Rows from block 3 of a small sound classifier, named by matrix and row number. Rows with one number within an expert belong to one neuron, the router's apart. Each number is 500 + 25 x the weight over its row's rms, rounded and kept within 0 to 999. All counts start at 0. Numbers have three digits each.
After each expert's rows are labels from the 100 clips, of 14848, where the router gives the expert most weight on average: "top examples" is what is common among them. Only what is clearly more common there than usual is listed. The data: synthesized solo parts of chorales (CocoChorales).
# router: router (model.blocks.3.mlp.router.weight, 8x192, trained with AdamW), inputs 0-191
# up: expert up (model.blocks.3.mlp.up, 8x384x192), inputs 0-191
# down: expert down (model.blocks.3.mlp.down, 8x192x384, transposed), outputs 0-191

# expert 2
router.2:486531491496560478474495484480532538500530509521517537480498477487534485482503455531511484548497470521508532514510495498499521530504512512521493514543516483499487541513551522520533506517517482488518453514552541465484521499482493510489489536495517518480551478483476515484489474489462523537477461474550479472463536486487524497508475447529440515536524484467521463504507507460505524463505471510550492491490534554528518510469489504510481462495477465547513509513556469489515499504515484499488519520514512505513500502507507498465521519501529478486467441462470479498530486492498490465
up.0:491461481509467474464475461518485481490508479496472520513503526511501484488539478485486502548484526491463519498494513515524529492511510456504503480516498517491531485506454477487470527524476457488523544547524485517521450535520464490494520464472484522471496498494491523489511531490510477504502567474520481528527512523491434509488503506463517490508487498535564495522474474482527455492483545524504575440522528529500523518519499515521516539532488530462504473527468555497471477536496493481496507478467540505517469515477505495481474488495533521487497516478496505496476511506523515555
down.0:499473510487483556445488505478519514452512508501496496529473563509484452458540491501495476526461498482511473532494451485521528536483544500528471503528507465488498514520517463502524515504469485476467499500526493473493550519552507480473468539498474539483530486497486518489491511483514508482483455493549524517489524475519507489513507502488504479491514490488473485508512489455508477481520514492530500500501540480525555459507459469457523513489521445492520505493505502551533525498495471460495516526497482487474487519463504555494446513472435510516516498501509518495510480537520473537
top examples: tuba; note A#3; note C4; note B3

# expert 7
router.7:481529523498483496509500492503512489527439459469492479482473546514484515525525466503474494460493482495514493520524524514519490448498509493487510481529488538480488475506480435489473453523474502506437517485480461551526509483500450494518520464541496499493460487543508507500473507510520531500503509507485497523510480535499461507503504522511545467468492523543497502562461511523472498521515511501460526468519494448468497527558491523494495544521513552509444457523443502541511510462541517508516503517503494454519512547513499503541488499509489501489508514504521509502490510519504506519
up.0:502513535463493469499490493533499453460491528535503496499479476503496553508448498526494540480496506498497482525523488524474502523492484469475488488456497525467527527481534511522497513502543488467455487506502501485541538519501518519483461468481529476527503540490450504538512525463504464482519535483530475445521497495493472496478517506526514479485528529484502516482479485481517528501503470535476456507488525489460516485507557492532489526479501524477478509439519430455529494513495520477480464509535480472556541476488472500489533530526508492464512483494549532489496495510492510472
down.0:472516516520521505490498548459510503508489477497447509493457514464476504519499509471507512505541514515510460477453486495525537468531533509485462505498444494471461524491499507505528522501517520515512492477543544525499481501495467495467497484492480531446501498476551521500512478488515474507485419473486502511441521523482475508461510480506483550507535467484508508502493472557482517495528500459506524487514493470499468494522510498511490506461492476496496524538472450483508526509480440497518510532539521457510542499526495550509502480521507516525507517470488551501481547473495521475
top examples: trombone; note D#4; note D4; note F#4

# expert 4
router.4:455491493492529514492499480499476508475509526500500457488504465515474538459463508487462504495532464524513463500476439481512489550516487486468494462505434482499495457492523516519483522461471518526511499472521501458475514554512517502465478501483523478510509513458483459504472464461496498506511470506493493478522503493471479525461487493500486468528535538478506553448556486493560476482498460519529528527530523522524497534500466469533512489510483489491517503464533449486506488540469497501489502475507474521468476514505492559521549493497501479475527512512524500516498498521488505518
up.0:476518488509507446441479469473517495520533522528513512489475478482543477498454478488507527466489545501494518481502499487493480508483497506487495488537524529525489468496486511497544460482485495546460510541538463522553500479472494484480510520529501529534568460458536518544450487495531535476506466476557479508512524515529468534534481477523485541468488505460497466510504484531542498512515477491510521502463502455468481521477514501542497505483502493508468457506499492499490480465527504517533525507472528474494494500475467538497509467492490496509495451509533478507477525508512484500
down.0:526499467547481517494499477506512518483489501441488496526504489518478484512519519468489481482501485531501487526475511499482497462539519487474495490499465533473516527509491512532513464501526483502529532538496502489490533538510506483506490492515482497514505506477479505550450465524452542508550512527482538458500511504475489507463470508509475528503474489527505489491504522497497505501560451470476516504503466503527531492534460503508483504461537530508470493485515520508503497451456582492527496559519496519481465512496522436476458515516475509490475475500517559504564523492498486464
top examples: viola; note C#4; note D4; note F#4

# expert 3
router.3:472493559485485477513515509544478476506516523501502503491538514496470532508503554435546504511535568475455488510487486473486477524467479503507478514481470479518471488484452517463505470474537464516487544523490517506545428509544515540502468495477510521517506546521498492506510548514516489478480518475484551537512515456479513494504487503492502521518482526498501519490489488481502544534477488516485515542513487495436495476496550516476537536510491499475477511506485510499453533508533515512496480495504516507486467511523473461490526497539471492521464539491488496516496508531522514516
up.0:504543531532513489481528506492497499494528501471473498515500492487498525526559475441485450521478509519468508507528546506463506503507514491453581514512521496510489489459527482485448498519493501501503513514502501483493505487473523512524486524510520488489511544497489484556510534494525462505534493568552495503520486487489526500502518424493481442479469484473515511491492466560490499513501460506483508494495506502516529512508505489485485484505530472523517472483484488469534421522540481478461527481511497483500514542547509522537514507492485483491462521529514484502492486510503468539
down.0:492517525498507490499506492455486494510484476494488523541510488463534496485504450472506532529495531535516525537486435499518526542495506504482502485479520511492503462514503523519542497488493517469514472460523488497527506475495483502501489466470517494481500472554450502492452477531504508425499531481482466507529472486514478516530508519511529506500521565445470500532472514508490514526500477465475517523534467541506514507504488531549499503505510514466452484540500457493506529493509483490479534423508508531498498514499475527476519539458475520474515500471503476491543500480474491544
top examples: flute; violin; note D#5; note E5

# expert 1
router.1:521510443512451525518484528466479502488483492489472536515513492496503499491503471522520500507494496493474538503512529507526537474506521477473542532455519524519521519522541499524503522497506513512536546506517475458483517457516537485492530514504478520520465440505485528477542496509501533511522520516482496518516471547503458467481560516479512534469535517493511488541494495498467480512470527479504507490512489463486492475504478500447495474460493500427498492538461517483516492488457507485492492486502488474528539439492495514468456533506513539531525458519459510474463480487517482524
up.0:507469452493478499502514451545491493513525512486481486476483524489479432508501496506477466521488482510514530536482491475493481544505550533499499511489503492512513520511506542492544523535492502503510474499544491508475558517473529513551462500514512492499518533482505543505496484508516515472489486502491544528488478468548519549478458435486472490496476514541493467478550467512531528501475469506516479517505440474527515487471541516503518540486500497523506508516539463477500488505477489523543458553480482518474465522541497484485516486509513508466470465489521520509491511489518542472
down.0:492494507519499517498506513495439483521502528556498514506491522518494497492498523503496506485478516494518483489495478473477514530474512529490541518518474450458457523490536503515477498520516456479489465519498511530492531512502462487531482498453468496557542499526492486503489499466490502524502487504505458492534488509545489494502537542512508479489522467510472518490496519516470492548533531525480477552473447536551447471522461466556492494521478491484478498507526479445507436504513468501473521496484511487464498518482524518528551498490475525486580501495495514522507502478488531499
top examples: bassoon; note C4; note G#3; note A#3

# expert 5
router.5:547435505539489543508488510522480506474532497491481498506516501475533490512507529519457521515490526492476473439478475477482444481522476505516473515476527494505504513463477496488511526544488482491522498505465513499481500501497520515514524491487501491491516545466507540548535522510506434477506525523520511518495480460539560501509495514466503517472465481474494488471527538527474465513513535524498446489483473498538505487479520485534530486466538497507565526454520539463513492471489530484492461499473489521480516495529517448497456496495523514543502556499505509503525504503494492498
up.0:504490491493525492461489507480494539481502526508483510478517492504475494520495450478476462491509470501473520507550483559511504558507527509499492478536513478489505484488460478556468505479522484552467480563535505480478486521505509501509511467563522530500477493497463507489472523498530497494530464511498477480480485483530509508478468452475486470509544517504484443489512523504552515478469520479464517507525521520530477479520523482507505490558506501488498504514461483523514539469526464518544462514557500490469527471495508508511522513507496475480492453464508523483481532550526469498
down.0:510462498514525514510527501540497520469528487516489491512552514474515506479495509492487512483482512472488501455517462469465496451526483477455498491521497465538503502543511533499504492516511562512526503506494536494545499536488496533500454483443513495522511534523483479538471476491475495524474456489529469500505531521507498466513544482499543502525477513496511497515520504534491512536442510489516473499502500489527488521524511465488492519449478499467484494515463494483504519479448524518486489506456453492483518552514504487489481572459517459471501501516494467552443539499492521488
top examples: cello; clarinet; note G#3; note A3

# expert 0
router.0:523515443500497470492496473467535501526494509520522505552472526537487449532483532486547489468469526517545519531507557545491504486512503501536503488516541507499486497530486502497477487464527530459507471479492494531500505521460479464541509518495458477497485461493522444486502483489510514479517521493473493471478494532511492520552486496496513486553477433523457468470458471531504529447487515451480522483478503485483500496494499512478482501511507515484492495486526498516503504518515456484516504502484521521521518468429494493539497484451507498490499473542517501505492510494506504436
up.0:503507513490508495459511467529523487508479509489502554476526516508501448488544510498484457545515511491480492481467485487493500497487478494475495518560487487479495500472486541532453528560502494520467517500511558508494496493565488506513470506486489489488521524543506534480519427495524528508508504489486475506450520494534549515493473448506464524519491515477482472483467508503542472453489533513477449522476514529494517480483495469508527537465472470481468493488507486510468476481494557491524486484494483569507519476550494486493472480479485488549493488487507517507510481508497494477
down.0:468477523537462499497457474508488460464510516482508488446502500501520498532497472531496510464485510526517462499506516487494506523502526508520465478503527503468476486512453480468516512479489494511469537482546482494523521507478497526492480520495530535498503519468496520508505489537498507521464445468547530483488503525489513502515504498515510503496531548530515528496505538507512506519523478479507475532503470478546512513466520496485475490518482500470524466519514508555473466467515606503492549444495454505473487480493519509477488428484483494483560494514508532478516486523499483534
top examples: horn; note C5; note C#5; note A#4