config.yaml
model: "sound classifier"
dataset: "synthesized solo parts of chorales (CocoChorales)"
train_examples: 39062
noise_aug: 0.01
n_mels: 64
hop_length: 160
input: "mfcc"
spec_augment: false
win_length: 400
targets: ["instrument"]
num_classes: 13
arch: "transformer"
norm: "layernorm"
norm_position: "res_post"
activation: "gelu"
mlp_ratio: 4
head_dim: 32
fused_qkv: false
bias: "none"
qk_norm: false
parallel_block: false
inner_norm: false
moe: "expert_choice"
drop_path: 0.05
num_experts: 8
moe_every: 2
expert_mlp_ratio: 2
experts_per_token: 2
shared_expert: false
subsampling: 2
layers: 14
width: 192
positions: "sincos"
pooling: "mean"
mixing: "mixup"
loss: "cross_entropy"
optimizer: "soap"
beta2: 0.95
lr: 0.0025
beta1: 0.9
shampoo_beta: 0.95
eps: 1e-08
precondition_frequency: 50
max_precond_dim: 1024
one_sided: false
adamw_lr_other_params: 0.0024
gradient_centralization: true
steps: 9000
batch_size: 256
epochs: 59.0
lr_schedule: "cosine"
final_lr_fraction: 0
warmup_steps: 1800
weight_decay: 0.1
adamw_weight_decay_other_params: 0.01
Rows from block 6 of a small sound classifier, named by matrix and row number. Rows with one number belong to one neuron. Each number is 500 + 50 x the weight over its row's rms, rounded and kept within 0 to 999. All counts start at 0. Numbers have three digits each.
After each neuron's rows are labels from the 100 clips, of 14848, where the neuron reaches its highest value: "peak on" is the class under the peak. Only what is clearly more common there than usual is listed. The data: synthesized solo parts of chorales (CocoChorales).
# fc1: MLP up (model.blocks.6.mlp.fc1.weight, 768x192), inputs 128-191
# fc2: MLP down (model.blocks.6.mlp.fc2.weight, 192x768, transposed), outputs 128-191

fc1.178:457521501506549514558549415510638538474490502452494473512435495520527540503523430459467500457529547560542451501525467521521427461423480567506467485525467493624493505511511449561338592562498423
fc2.178:484538460452593369531476473543515447451489455471594463497536455521557505483476449495453535441509479537474465625480504560454442487603514447505444559526532537375514497466492416562540379540537499
peak on: D3

fc1.175:428469500469442550480465513503470459553447506540492551595408521489417526445536514518435518591463463548521478564529572456548561421472583456483543537485631469372539543476509544520452529500484488
fc2.175:506513579431582434496600539572544462489512540391450474523560472396597484530561553479488431449528490535462480414513582476456413534469516505573519478556481551552432408490512425444573503479505522
peak on: C#4

fc1.40:532508476504486555422420487472495478525498450540511468470512538503538553495419560485418562456489491518457484412439612482524521473555525501473504446563439574497553598483627632536437638466481495
fc2.40:472481499465437511506549566548462500488502454531439575520444475533543458485560529534593428537491526487593549583469397575464509499437376458524502460429492388551365549484540420457596413496500545
peak on: D#4

fc1.712:441454558491480498426597451522519495462531562486478459505524426561526435420530478473523486446552541587589404481385480575515421510458511444491525409581467475416564471490505515499540492526423430
fc2.712:510482506595540492498450513440476552501515519563494554436474529513438490505459521471516511469386449441536555542510536527485557489500488458427462498471527523619441479521459514463435508464538507
peak on: G#3; silence

fc1.64:509498502467556520587462598520472580491448491495471511474562520443506560327513506509410472455490513473524443453439573497529516440501460375602566500530519559620487459479412551539508449382512546
fc2.64:469436362523520518525523423474485430463505434466455539503468485473600501639540502482515497432446491512517547572614449557486476475515535582447451435443432402483472533500492506538518590548512448
peak on: B3; E4

fc1.473:531418507501403462451474483491489544530553469486567438507608527553541463531447411485453495496386448448423570506385557492513517506447456498455485458439507368448555572470465589510441510402532513
fc2.473:508456632491503513508493502539368445532552525466388452464532535420525443459511565545490560387553572519513467483543447533441434513500506431594455442556484464520452501444507470393607457513485473
peak on: B3

fc1.697:502555497523506505475456477492548629425481528520554514530531534442496584436496431498472487551492511493578604490524446481493475424393540570558488551415459513528481503514474447600450484540500547
fc2.697:490612507552458558524609419405460486411487460578475454473464531455501451556465508483552556537546585442569459488587502497474550547556457403508461585487542516570501541453492488501451507539496584
peak on: D#4

fc1.634:501523562422477509579447479492536538515460429384586532526528488447465463558419492468576465467524613487498480481486489502450570555477541485465566456513518428498576466480507513341450491523502451
fc2.634:510599498627503493493564518516517544618556504536465460452524578475477495459504445517507476526482403501493567511540496492491449400534476548480485620533440489423441500479438481559514466543505565
peak on: D#5; A#4

fc1.85:541466538519495550418479568599592485541439522498455420529461502513435511464527476498447554480567517513447533474529586513457487527506454439431531470426515507446549465482488494465500540483532540
fc2.85:441470550442466554429555575446364424450542443527485468497500402551520495441536499486574482474515465515483464557534528451559518484499524587524542455452527478441497522490579468510660507472504413
peak on: silence

fc1.140:402494548492476553536485488512456584609427470417405427543475522431546506484567409477504491546597425518499488479557467486517487470444583423551534554455577501437573488512506405498490470375499508
fc2.140:466500511536468469481471445498442516475504469491483489478490533540558493457452527458517496509488503534425470552528480457543515533554539472474488628417443448454525403570452490586487470510500466
peak on: D#5

fc1.8:514476472502546456568591568558573467537530421490495455530572576512587570505445483486453508450543491497403592383523522502499457475535511510540474509510430517421578546518508486467546484489526504
fc2.8:581566505453503556435469507505426475520457564521469596442473563504447452551568520529635478533484515569516525482457464452513596537480534516423536583544502513523491513454503452502480513460507606
peak on: C#4; A3

fc1.295:461485479512499520438541505555522529615462532530475415501457507527548470564504433463524487560547485477517534511479462397540534460452535539494574534516504570545480493606571424462464521546463458
fc2.295:438599513463467502549476438520512470557545458543494567496460449449539449581523419488534436533507452533491464525585488501520500514583520497507547505471514536426597482412474447498432409459517540
peak on: D3

fc1.532:431488509630537484538546528490427474524570506407535520522511432490511547622541543446448467587513536524499485553614523562549467563503535508522460502454487602584574536501601528557497535486526317
fc2.532:469528454507487517538366516487486408535554545481441438503509554575482457444488488463462589501543460534479510521497506523461474535449449522421500388460500446449501528470437476545567542535519545
peak on: silence

fc1.12:511479523497422429567501527518495613485445447522466543523552490455508481459515428457367515522531507453435567512484523568468455495525445495557485442531566468452533482563527369566541455429530469
fc2.12:444495442542450525491530461518498433501442591416551450506458520530508552498443581617490437532487484541416501579509519478529437568364578588438521452564486517516527528413498553462471543505545463
peak on: G#3

fc1.687:470611581632420532487565574583470405547579443520547479511483458509520472486456512449404511467486529516514423465505499547571380454444442418579453469503471474490471433513525613512468534530449523
fc2.687:585499486463569483595371471391511479467539511493477568500378449488537484471495482505424510431475465505449453448486493446509501422553502593500528529387486543423513521484466487487469479574541469
peak on: silence; G#3

fc1.150:487578561522470513509471434505487478520458427413611448513506476470434497501532507474503370458441517475515553488414456523488395598600438499519464493496468471451503519451440419477600500467451456
fc2.150:542431551440461458505534446483528459457525510551448503516574432495493537531507501448407497470479586608488570474591546394539567533573518428416587473532518375617458434458537511545376502426523481
peak on: B3

fc1.321:501434503517563500460483508537425468537504410379409435480471464485525459519491540445498449552436464486468467368489425564452483442569476499532562580525512457591435479564487539440481436550413486
fc2.321:532607493494480517423541530509578522544452452514514527426479571486430570555537489525419495485562569526521558545396566423509487571431477480510438410609491486492575472471559478529565532478573498
peak on: C#4; C5

fc1.302:475405548462509516473552509569562512428581536504493553496502446468455529538506456482532451496485509534501487437534457501506517482439549517547495503434474581492415513477520463525384512503446499
fc2.302:476542506491503524435523429454410544625579536540587441449535533537424471500428401480451501420563451464538520494454539494502448509656544527432503503477422500503548493466515396539493516552605597
peak on: C#4

fc1.521:570501548396490449521538480482504456421438608552492545521457473455446455480497419501552506529513512504486433582503475475510512570447569507516566511458461474505560424495537491482497479547438387
fc2.521:404377523532479459465463496510477614489575475544501432387568513551492577582455490477436515455463435413434584448526562490489504488566561421464572483535571486465539534478456505486506445405541536
peak on: D#5

fc1.191:614482482400600518398504526429515498526480454521542457443381419414524543465522575513423453562379485519475554431475547467587535499480414506466515508525466506489518432515462536470402454483463465
fc2.191:422439485479378446538526475536433504442607581421447490480431502528497403462522414485512483462559490524406484513496425519481478459457573412570471544484504555494580450505446485483562536476483506
peak on: B3

fc1.83:460468537524583541515418500431580480550488442445499464454603541513534553512442518436480413444480512467510591490479399499531579470401519539457531446568519506424440432505396457473444461453472454
fc2.83:548531444447516523514468411505438464489510528555462480424428479481537512554508404530464530575502491492593369528559488509534515486484531535431475398522533424452592519474515547593511476454529493
peak on: B3; C4

fc1.404:509493487551442480532511468527447576471474491569515516423449502411550513586456466548423495594537444673496464521510530439490551416474515578592479434528503524402528532460464521473485541442543522
fc2.404:379502375419530534490501508621478405513419392401554531487590536537355427478483450560514480430472500444516477565549531532480446477461432547447492499445472627444551479454515428486504433524501493
peak on: D3

fc1.10:484488451531499521467518525523447494554468577468475435459569425416447530500460508365492467545454587472510549531449403492470505436508573511492558489507506509533554440488484501490438532474483472
fc2.10:582520487451564569488505445514459498546556478519448512439424540649479501499632550672539403477559622489430356479470488423539504525524481486499478586530517491473528640590510451479479474492531517
peak on: D#4

fc1.239:430560568558496536485494577543483523435527529507526406466532464483451606563463481457562460485417517470455445411529469446452477517436561411573497542543406508525428552476424468483449534597458505
fc2.239:469414484528491472456524516431512490524484529482487444534487514412452443486549392502440486530553519495530551504565469500605539517513523519494513464467471459478574489542483474539599471426499521
peak on: silence

fc1.453:526477430446465442495474476579487574427498500514505445598503570551577483483514369456566442440458461488490542538501516466415560458525483440600587467526544404520533500438457577553490498509470495
fc2.453:556578498571542439513589552492487476428440573550500521495461532467429406595574554529505491527490511497498438452528427556464423478439491490425565498544424623463505520613521438488461560465552513
peak on: F#4; F4

fc1.469:491562480539474649507447583524457444496490565440482465465482489417527534488476462466498521578552549470587517433525554502488548442482410533546417597495558482589529501527498516438463481463452458
fc2.469:412428512537531424534533523411581479535516511478423509508587463533435525542549529427515487498463539443505504521505479504464535470499567497564599443541411509400527498464523593544406510607500512
peak on: D#4; C4

fc1.748:480486485525474533556497513432451510466541484466464479408481498530508532467539563484450498541428486538425539447546598492449509486606395478469550504428556461545559578518517578387438445473482491
fc2.748:454503518421509569426602561609551574550473494480518419519498572494466394512571522472498487456484543484519450576500510573509546507476460430491608538490543513523460485500441526680503463465474488
peak on: G#3

fc1.135:434487584476472521574525534505504450430538511493539407597509564445536500441506434448532497478450554549526423503413414589559477408508424399596418551504489439503499533543501514526562497498495505
fc2.135:504499457508502583441491411456439631577615474401575566487483433530532589549429529492398469531510517566484485466598456408472430531390494451485476472483527493433464421448465489471474574491507518
peak on: C#4

fc1.133:520502578507503506490417546521578491445498452544462574484521490561370512481557454509455541498486528450516550580438566465439562520460513504482529426551541490440519460420504504488446535412553471
fc2.133:428469426449432468501446452573480529499443501474462500436505562562522608534519564467497444454585425557467516452584501562658504468446496556578499532515579422510585549570441504556510468543449438
peak on: B3

fc1.601:541479511522480461497570435634511415423531429525370529547572524475537445534520442427427502568445575427483442506503518444477480451533588453573486569557456519463494510474413457586416485506396424
fc2.601:591556526546543510503455520526447574445586449546578530625534426580556459481523531507579580473521496570468464460448494484502472511427456561439610407559483533482548505379506478558396430510548555
peak on: silence

fc1.584:448494495444497465353439574520436455433562547466497529474516444439428558458512584453527521473424513464538530540508527454487498502496556526374470554490441467570506423574527465523481574513544544
fc2.584:489507453616415551569482437583549580475582414438576562517480465538531511569482439472536555524600422542470487448472470549509525470452499538559556503419567437488469571565492472500502543500531438
peak on: D#4

fc1.721:480544522463520470550422472494464444413442432492468322483574514521456442443467508523447511595435481477481449528496463469525535474602511440524436525455486504499568462490557488553383442480581536
fc2.721:493398563531479448492608547530519535604449593428444594561460503496489554528511470613452521439582457460428470534511529420524460474493469580433444469515451533532553457484496517527489518512527492
peak on: C#4

fc1.482:526516467497534433589545484607485529500488535450474485474613474519544471458411538513562534488517525463425538526490577532512470468452638411518444363498471490458625499455547450486437425549449530
fc2.482:526449542489514406466525485485531566501493557470480403502511423482389539519494562516445431562535493600517437503516476526427471493526460524442452524531401476530507467456447580411466509504536490
peak on: G#3

fc1.351:497511527569471479489625516524561487454476529521394512514495532530502502541444501528513466447489451499504461513550520562423530496507532551510480479495444450393520450434463429511494476503439536
fc2.351:501554495503565478511498504436473482492530566526566524448477454481519511471480462518476502494466491504529464472454539428600533434470479548388395504522501609565484559456484559565476519522467525
peak on: B3; D4